A small image denoising model, trained from scratch.
Training: muon at rate 0.0051, 27800 steps, batches of 64.
Data: trained on photos of arthropod specimens (BIOSCAN-5M), 48750 training examples.
Rows from block 3, named by matrix and row number. Each number is 128 + 32 x the weight over its row's rms, rounded and kept within 0 to 255. All counts start at 0. Numbers have three digits each. After the name is the row's rms in percent of the matrix's.
# conv: 3x3 conv (model.blocks.3.conv.weight, 80x80x3x3), inputs 45-49, a 3x3 kernel for each
conv.0 110:088102100066112114077089102172171124187178151183199155115156157181175184155149175254215206211172240184209255080112129103113135099111129
conv.1 084:115108126142133128146166118116104088136159111090132132129127089136092127096101103116136124111125107099102089130095110179133098166176145
conv.2 105:159150140099125130110119144107088111152115162160145132238138214206105160189118171133126129104113126099152190142128207161113222183141220
conv.3 085:149147140098147152072149126154137143063130128126121112126136141106147149120150113152141134147121131152153139152120144123141152138137122
conv.4 104:122147152083160122138117127132113066119110060187101099129134101141124104124150091120129118133119106138139134173179037180139066160097078
conv.5 111:160146134113154145112133123188138103150115095145124104146137076161149116128089086135131128124123095176160110163099014181162086153119078
conv.6 103:137134132128116133097095101000115090076167139116138135147154147093133124078119116176144107134119085143118061158152096143146145104114139
conv.7 108:129125073079101111079119148114104125074108158090109196083112108103095086113103052146147141148184202123151164159097169152137177134123154
conv.8 094:103128117142117097098115109088150103153118071175133095134133148088152081110102090144137112098154134116132167143163121144130069152122073
conv.9 107:127172119129119116154145101155152180137132175134131186171122142175144145135122155150137129163113095146106073094115122177147169116073093
conv.10 112:147147141164142151189162167124117118136118119148165119107160130116154108163207167098145164124130122103128096190137129118135112119125082
conv.11 091:128120125115139121061110133143166177121134149095117129102130128126126147137203145119158169176163171157177195112118083163163117152199152
conv.12 101:115136145124130134129076112159098105148111137124144132160131147120112150117115196095116083094150102105143090168126108131117120111094115
conv.13 094:151085098143231196111117193158143107156135142122111130104091117129140120121133133129110113145127138100127146150133143119110146118143126
conv.14 102:099109132106126128083126112131134088152110092105093128133126105083104090077116097132125108124124104108115115148124039114160119087147158
conv.15 100:123163169140149139155150116084110109100094098068102115108139118107159124083129133099125118128139137103137149152137187147081131123050094
conv.16 090:112113109144160139131134142170146169133105163166221145074147136116146125130123079067113134107125166099121190094103092123091099154151114
conv.17 098:127111137099090134100112119154141123132195124182191118083105078108139094128121125107122103121122112127150149120136110121124136142150151
conv.18 100:187133118132139161144170110142104147163151113099147136097133074097151129124151091127134135135138134123129128101114115117119140096110139
conv.19 091:083106112110154133129134141117122132127160119112144126131142121126115142107127130152120083133122103137119071120112093088124159118145125
conv.20 112:149115150112138167119142153098121154082151142099164162096129152093149128079082107138108089123111079104100099133137119146145110137109096
conv.21 099:104105125120114131149114120124153155151153135133138125097115120115160169148120147104130168132147163138153150086091006137133081131131142
conv.22 088:167167147116123121117164138133125161109150129168115141135160113163118176100120134153123115194150123207211154157167158135095152147156140
conv.23 076:118116139138180178136120105077095112108189128092069117130105128132155121102142106106134130103125152085122134118117122141180097141128127
conv.24 092:115169196087158191140125122148086083111064091142134071125097123093104122109109111147149151136153164149163150153135148087095126176176143
conv.25 113:126136150154149144145152148175134102134105071161113091234176243152070182159114169120131113158137099134104069195181203154129170125099162
conv.26 097:126133112111088110152163113114150155101107078160125059129128101124150101083108121102112156100123154089119158126156156095138140147181171
conv.27 089:004095131126094125105117110140084136136137155136134145169137119152166113124148152124166162129135134140133154146150192135121168100113135
conv.28 099:121106129082089127123143171112093102143101125123130143133130138123127108150135124122130133118134107091123161156139168115142151096088150
conv.29 105:098132119092074105102094107097107084138123093170193160152128119151149128206207181110093062167135083086081064115117154160154147156169131
conv.30 099:086200200089061059166167128090120112131109115111114123120086130158111088107130128125126136129135097154133118184131098120185212179161145
conv.31 102:196168134139197086159114106163149140136116129157088135118148135117128146130130113107117108142131131104127120094179193146188203081111169
conv.32 102:121155084060141160122138136151105141179114152176106134117106120141115117133139100126144153127148164109125148113119095097106072076099166
conv.33 110:102105117058102086076099085131154162127136143164123157049075102102122143220180203093109132117124141158148133126129137139141184154129180
conv.34 098:138123138151212179090117174108165127116171116126137117109128109150122098128137138110116136117148156117136143131133122126124082156116085
conv.35 104:113123127047088126072150144087092116137148157121124177121124130113139135129113100109115101134127129160157143072145180076169188099147148
conv.36 101:136128144122131106144133103255186194164111166151119101151137057130116065092128102158127169143146137120117096183184201168161157134125129
conv.37 116:107077136161090075083119120143130130153132131167130128096117132117123137135132134079077080152131108148126098125108180148138153132126105
conv.38 105:120120078124136105132086102137129101172137117162165138112125145115140173118159167104105113138150123120118097077113107097179175052114105
conv.39 105:104107169166131157127155137129141105126124109152153139125113150143116168156131121083099106118145167152146180117146155151136173136130163
conv.40 074:156133136212092095139137127106107154114149146101109144126132130113149138137121121131132118148119114143117104135133111120112122112112122
conv.41 111:135102122230158111106105139117105100102085113074127119135134119150177145153111154187187146224215201193220237116136154131133138102140133
conv.42 088:141082098239166106167129123112147145120255160136159163130106098169108121147108107088081086097103100087108111152150135117106107130143124
conv.43 093:210156151056232172112127150124164151084163121075119113124165162113133100118120102097112127134127135142164147120153127106097103088095122
conv.44 106:155134143239177209136171147117130115112147090143155144142126096152148116148151156164126159156096140197158177157126124135088113138154202
conv.45 104:130125136079193119157131131149114103162134122155093108131103123159127092156125076118083094135122105112120124148127122099132125140113096
conv.46 102:121123131126142104146124123164154084142130098175157140103140190144138158153132102094100073097101123116115166125130125147149137159135146
conv.47 089:155108089166164129135136128107080106116099102105100126143076111118147122118108108117075095115109084121127099126110113130153121152146139
conv.48 100:114122090133189139131109080114159151121152140093063138114131104118123104142155137144148138149105070125074030100121108140160104053113138
conv.49 107:135099125101174124100086115183129127146137130123135103140162170115130164121130132127126147123106108115125090077116091131134103186176141
conv.50 080:129129097156130111141125133130121122097039121132184118157122147119112139146122167158122127122111103149113128128122147102150108112137144
conv.51 083:116103074125165116145144141048067072127098105107089143089082102115143110132118121151131110140153113118113096187121118190151130157102090
conv.52 101:119148165000000075118104101124124129111085130089108141146137109101109107097126098133148153127122120107109111154133111157115174068096184
conv.53 104:124120118098124152099122131103106076112143103116163137194131054201122086174131079139125111146131142167161158109098053157140097125127115
conv.54 104:121129137123112133116110099165162169152147142137131123139068067162119098163138093175151153127145119121110088118078106117119107137126107
conv.55 111:128139115113147140147129117136167197141148164132148128105108084149127115150134143165137187115102140104087085074093130115092086114094096
conv.56 092:074102096120147099092124141087111098107163148146128114087121145124159144149166141119123118129144130127130153083074089094132129111145158
conv.57 074:125117135180120145134114124121145104157073139127123115127118089123148117128131117125123132127127125138142147152126147147152141130134130
conv.58 090:122118096082111131079116091139123062192123079173122116115141203136161196134155145085123120080132115066129136091129216119128206085113149
conv.59 098:109116114110111105157144136099074075125128134106117109135131165184116170170155196176155100141152121148149169077093111073116124160126129
conv.60 127:173140137129162164186109131059119145103126152126128143187171190134153122130110099118104101148132112122131121102129034099169134047124149
conv.61 108:110130125118125125114133120097137118099096119103112129119116148097105144080112120124119123112114121097113106145138057108125133098117154
conv.62 100:186206139171183149130138103116133113132150153118142137121147124135165117155199163161191188125154161076089107052126149109133142100101099
conv.63 095:151148154122148190130098135133153137134112117144153137141120138166161153194162127140130126145152147133108133155143123139168108095080097
conv.64 107:098137152112132154136154150129113089128154108110105122216165201187123152199158170126142146125141134112136168152119166126123155118132137
conv.65 122:110117104110109107108135117145138138142176141122112120130144145134165165122184135255255232226255255115255255107118147125137143118129132
conv.66 105:149137147117161152097132140128130113109110098119088077163150154202117081239134107120096129115117149113110114153122140213107066239137125
conv.67 097:112145156147127115096130125106119116092117109109079118142098116113076110071109105116122119129117118100139111130129117132117120125163121
conv.68 104:113142130157152102127122084110137147097115153111150149120099127122125139081086108142156107131142109140097101179146192099106170104117150
conv.69 087:084129126120121123052095112107098078102099100132129120084118123102130143108143156105105128102127158115124148114109122112178171142104103
conv.70 100:131130137182115063131096054111104148141107107121112141145097140144112168154163169144113125166131120117122138083112179111137169141175146
conv.71 107:110112075110149141108123125084114090119125130071103101131141174143148141113128164152149103158168102122128090061094112089123130114090108
conv.72 084:127130105138102149124154110137122147095071150126096133173130139140123104118090101119126123108137158153149169136158174126111131157129160
conv.73 104:088114118091106102100098117120138127089127132120100122127124088166147099172184115114120111144121116131126106105151069126187115120136112
conv.74 110:072113128146133128215164153135160165103117161093114138122133092111147095135156138083101126107141140138158181097165237123143157204144138
conv.75 089:097132085128144142131130142117104061136119096134128125099121099097138139114160143117114125123114128106121133116137149109128091144152132
conv.76 104:104087102131151149109150125208147154162108121109087110066080064099130088158166137097105125124151168113139131122141085081095081121131170
conv.77 089:172116086139205108099073107083066131132024090112055103127107124132085097133091143121131128161151117137148165145168150189116120124103145
conv.78 114:144123131157120097107094106096111089071109089055102095094132140078147140087123168131146157102119147126139133083126128105117124100126104
conv.79 093:150126141172159137148121139126125114116093130117125139107115129115101131100127168111116132133150108117140129116092105160096122179139102