From a checkpoint of a small image denoising model: widths [80], 27800 steps.
Rows from block 7 of a small image denoising model, named by matrix and row number. Each number is 128 + 24 x the weight over its row's rms, rounded and kept within 0 to 255. All counts start at 0. Numbers have three digits each. After the name is the row's rms in percent of the matrix's.
After each channel's rows are labels from the 100 images, of 14976, where the channel reaches its highest value: "top examples" is what is common among them. Only what is clearly more common there than usual is listed. The data: photos of arthropod specimens (BIOSCAN-5M). In brackets: how many of the 100.
# conv: 3x3 conv (model.blocks.7.conv.weight, 80x80x3x3, each kernel summed), inputs 0-79

conv.7 111:151135121149146119134125090132122117078170129070104135190112126098167145081126118140158110099139130143117086147127118135069103140132125131137117159153152155089070137172111110092119142105110146121133149111149110148132128121144113122129132109
top examples: order Hymenoptera (52)

conv.21 104:143134128061127113121144109111080127140087091123110139138114107124099147152140094136139170161138077142115164163120119132111135125142167133119153082080142140100176149100153107163144109131138129121135099114114125152143100102148090124101121107
top examples: order Hymenoptera (53)

conv.9 116:110135163105102134102139086123109130137118146095116126123126166160111107119108124146141099155132098167115134160128161125220123099160124127127147129090126120144151120103092154087131125131136147130104125169088151130101114133178111123133135173
top examples: order Hymenoptera (52)

conv.32 114:111125116100142137108089125118127126118120120174109156126150142120158130128126142231134162133111092127089105164084117084143127162139114132131143104101133127152124130129121115163129142127124175113103138153132122138118108112171080138095111152
top examples: order Hymenoptera (53)

conv.12 097:185141087141126131130117137138132104127142078116154114131108147126160114159132137125151137125121154123109130158112109139175108144122121131074128101112127131121080136108164108128071112126133133127146141192145136173117140156122184104184130124
top examples: order Hymenoptera (53)

conv.60 120:144153149122106127121154167126116101146092248138100121143094130123125150114128120158133133116151126106092143123110152143099136120122142113118148119116124109114102122096138129135148107121120150139127098188096140125124152135099092141136126175
top examples: order Hymenoptera (53)

conv.73 086:146098117121102116122130138138186111149116117071147125146095134144154127133121141136157136180120154147165120135102133114129149149098173103106154149145184142158167097127136137135078142157131128136126132139117130121135137128067171144150151168
top examples: order Hymenoptera (54)

conv.71 107:141050133134156128117175074136118110141169117156103132153105162104145137116165103126119158108151114105127113121160140132103124176143123150126107130091125142100138137173152109143116133143064124158147110160124129123111148144083131109137134129
top examples: order Hymenoptera (46)

conv.13 105:106076133140126125105106119183167137148120184137106102150149156133088159158139115134127153119130146101122140099114134133159158145153102129133109113121104108112096120143138158108091122090106133159159150175149133120072109097121165118096122115
top examples: order Hymenoptera (52)

conv.77 119:102146127117071119119111143123071155109112099155148120128125152121182132085114149109137087131095131120124092099088127140128128137108165123097153128134143127164114136090070141112156125133134124149146104112090116143127111135181078144138126111
top examples: order Coleoptera (58)

conv.3 046:111136134118125118117130133118146144135123133088131146134125132139130120144127125159125132113127127133130128153063133124123103121121115152119156127124080134124105122127136134128097128124125136095126128125120123129132123127131124213116255134
top examples: order Hymenoptera (52)

conv.47 110:098142089186147124118105098111142130118106090205154149132150173096089113121129139117126121154119146123102115140120172144099129106170130111132111106138132144112125121140105116150102123180110118196150158111127132102122127146117149121150139147
top examples: order Hymenoptera (53)

conv.31 096:130141163118163120126121129099140119137158103148119145150140144135106089104108162142116136107098126140163074140161163187169096078134099098128126118087137148140113123080101115174153114100171140129144166140129121141126113131129127126126148089
top examples: order Hymenoptera (52)

conv.29 088:046101124106110142152164146124109135093148179162141107136147132136160130150138130141130147153120121134091075086121145101111182111119116107142144136137164116159122136121153174150129137102133130165150132139138162132138135116129094129086104122
top examples: order Hymenoptera (56)

conv.41 083:191127143145136100131152141102133114145124161149138135140157130106129148174143107123126133117162120134116098080213113142132162148136090153205149110108112122102101125125137121114114145117139118141116127140131160086130131100121093132101127113
top examples: order Hymenoptera (55)

conv.49 110:123147132064156138124104131144166159126149101105179131105128153147137118110123117152133166105139119151144116149144166169140162142107134144111107155029118161146157121120154138092127132124126149141115100124113157119111105124164132108147133123
top examples: order Hymenoptera (52)

conv.19 057:094128149142130206151135137138145134148112150201125112152123139096114119133114112150149125143138128128142108121116153121120199111127136120151132141146215124112133118107127144111184126142141131143151124131146152137160133107149120154119088125
top examples: order Hymenoptera (54)

conv.54 127:138126136107088119176081100142149158115119177153106132123145131185152123089083143132141155123160116155121128112125149130111098113120151127043135134147126170088176127113121134087135133148148142118145115134112117131158149144138105129133123135
top examples: order Coleoptera (52)

conv.10 084:135103180138115121111082133137152143149115150185093130098155141136108112123128145182105143125126145137167173131120094144094151108138103123133111126132141112127090101136139124122218144114142124178113178117148113125121147148129122141125131131
top examples: order Hymenoptera (54)

conv.75 094:098115143085161126158157089114110158116140106072129140150146130124118144143148143178100189128157136140121093123165158135120091100147089107125164102100128142134127148120123147134170128179131142110158115114090137133138135093119110135094143114
top examples: order Hymenoptera (52)