config = dict(
    horizontal_flip=True,
    norm='batchnorm',
    kernel_size=3,
    widths=[80],
    grad_clip=1.0,
    epochs=36.5,
    final_lr_fraction=0,
    adamw_weight_decay_other_params=0.01,
)
Rows from block 2 of a small image denoising model, named by matrix and row number. Each number is 128 + 24 x the weight over its row's rms, rounded and kept within 0 to 255. All counts start at 0. Numbers have three digits each.
After each channel's rows are labels from the 100 images, of 14976, where the channel reaches its highest value: "place" is the part of the image that holds the peak. Only what is clearly more common there than usual is listed. The data: photos of arthropod specimens (BIOSCAN-5M).
# conv: 3x3 conv (model.blocks.2.conv.weight, 80x80x3x3, each kernel summed), inputs 0-79

conv.7:111114112114153108150137122135149121099098106090131167058191128150130122089144087093102097126176138141139120078155114114132136152129118110132119132163140106116166113134129153138114138137089104113140126142147165147179120127089116135146120135
place: top left

conv.12:114149118126131089156139144158130105119162156133130132060169111101162123108113107146083131153126115077113125109180133176146124128112102125115129136131130111122175053117148129098114109128132146133130115145147120105146103122119091122096143093
place: bottom left

conv.32:149152124115114123100125105107128137114132147153108143170121096148125159114090157097139189143169118135093138133154107138177126121143072130128100167152118128119112130124183077150136131147134124115090118081126130116113115110187133142133145140
place: centre

conv.15:145115095080159092136047152126146107124150118116109120121111111158079129136130153127141127079105126122163127131146082126111149132105113095115099153149157120111079109144149149138113157131150129122110130175151126095082110155116117137131131108
place: centre

conv.33:148152105119111153081112144079183131101154122107132130090131134111086172126138120130100137134108131122131094104152114134147142091140137133156122095156147113123126128151127199110150137128113148098120121105131147123161135064177127123146121091
place: middle right

conv.19:117106139149108108132124107094162145140150098124155140110112129153164095092144135135062116124132132103128115135133097071120151115116139144154147104135142126140168130139141148154121151093151164156163090129090092199153149120153129117113143137
place: middle right; top right

conv.26:101076125147129161105137131127149132107141111153119161088129125136151187122142124142111094173152081126133130126154097130105154129106087128138158134114102118097116093167131145106115153109120144102123146163167159108110157102146150122149096181
place: top left

conv.68:133158116142114131096211103126145132151114108107126082086119143129130141119123139103079137122145163141113114110108142116119140161112151118108159084122131102138188160137159178139146101094135159106130119111119148139150147130157115121139114087
place: middle right

conv.48:115133142115126083157121127170142134107121138178174150120143235103128098111079108165137120134141094142157119130156108133135110128119113118112127157126160115123151143122124120150138134116106136133131166150156095092143146122101129113127153098
place: centre

conv.16:142029136134121123102124135100138138104110103140145138137120149134128101105139145121144177110198130136087130115145111135167081152111129114110139130120126127115115130168088134133115138153170116128149125115139125116078096145123118165112132096
place: bottom right

conv.69:093120180137119170135160151151112122134141123096118138082175122098119123085158115127120117155118096059135137136130050150122148121137117137137118160116117134123147125149126103106132119122128118117118148133156157158159135162107090144110174122
place: middle left

conv.20:123126136117166099174147164155120072118103143143126103149119144101128126144126092151162105107138169146155139092116116081129088119146119114130092163128155187129074100092119156139092137125130134139113103121112163109168140126141127146140142127
place: top centre

conv.37:159102109120117164124083118144128176165160144164132114139138113156103138105122147130111129093164144116144110155078130152157086158072143139119139121103127105133118132164116123165149112142208115124130148124121138119086145125092132131113116119
place: middle right

conv.47:108111161113144123145095120116105107095077138126110097079160101128119154098112146103119124177120131139116133103116182133134133117120186114127109135152190114123132173144119117119114129130120134150088115127090161098125073124097104139139115145
place: bottom left

conv.59:108179141104120123119155143113110115123133101135135131137161163143138112138132124104134152118109190117126158133156215111128122106143109127135110130127094061114116125125101146105133124106133105162158121095143120122140097083177146127104113099
place: middle right

conv.55:158117123125132121160085100106154144094142127120160142146106123107143127124173132106088075170110130139126127090186152127117127150119180108144119113141127137118101137094114110182142118101139122113112099115141170183138149140148099103128105114
place: middle right

conv.50:126089129088148118145111161130163115148127106130106127100141135144127151106160130174167123133137090080153113106151027123101121127130089132121131124140124121111095137145140118130100143138137120107071133129111170146136127122120132126096085116
place: bottom centre; bottom left

conv.10:124140097118114143133122099086128111166136100133127098119155159097071105102139175136146123117112144105149148117144141129127106147115153126147082148106110113122088108133099197099105106106125139112102123094132185145128154106153131135104092099
place: centre

conv.46:143117136166134092110140117121130075064146138102136127105108102155143113126098147147125137136119129138140137131125166115127149100140130081131082165117067123103108105091103124114101135122145074160107100105102156115109152144116100115089105135
place: centre

conv.35:106152133188077152134150096132138168130126172136190196151119136102143139142097119116077123113164125127120129139122147144149134129113158151128127103142091126123162110115154143134141135097128100101159128119143111151130120101130132125133173171
place: middle right; centre

conv.9:106102190160060145174134153124124081053117110118129081146140144140121151125122135123138116131121127128100122133163129121112158129166138072141142101147087118124156128145118078146133115119121110097132136114143151117115124127157121109106136124
place: bottom right

conv.17:140127077127140096149126148119121124094115155106151129098142138121148131105156120140119126124117075076121140124129187141084135095131153117107124108165168106121128086140153097103143124130129093183102146100118162110141104136097166129123171140
place: top left; bottom left

conv.63:137164184137090099133171099111150130131074124147129157114131125122130122127156130132150143173107146131137111123163134104103117156127157105118136101134175128136118146116103094151081110150138106117127114118064173110103120120107174087142116118
place: bottom right; top left

conv.75:130160129164122173147146128151120115126125120107145182087157134063157122126097126131125130141165075145152147106075129123166113111110100140115135121164140152117144139115136099139103129135124135133126186135125122148197104129102112129127104111
place: top right

conv.76:147142123165120139144151123129124151115116134161127190165164162087134136133130118142141119173125103115130119130093091102123103138141124137121126121123099107134124094121104097128117119134132115146074138130114161105113173134142198120126047121
place: centre

conv.25:104125173115178106163067157118104102111173144126150093158079130179127115130105143128106123132144157111145138136104133124143177135125102142139125133115118150133128124119162136154137144121119142125137134140147093126094152144114048113131161139
place: centre

conv.29:064128145169104110128115126081149104118121118128130186082158146112145154136131128137098106117127100078122121086099048124099103124129096130127139124139162107143123133138143145122099140133140140166120123110102161135114122107092146124111152131
place: bottom left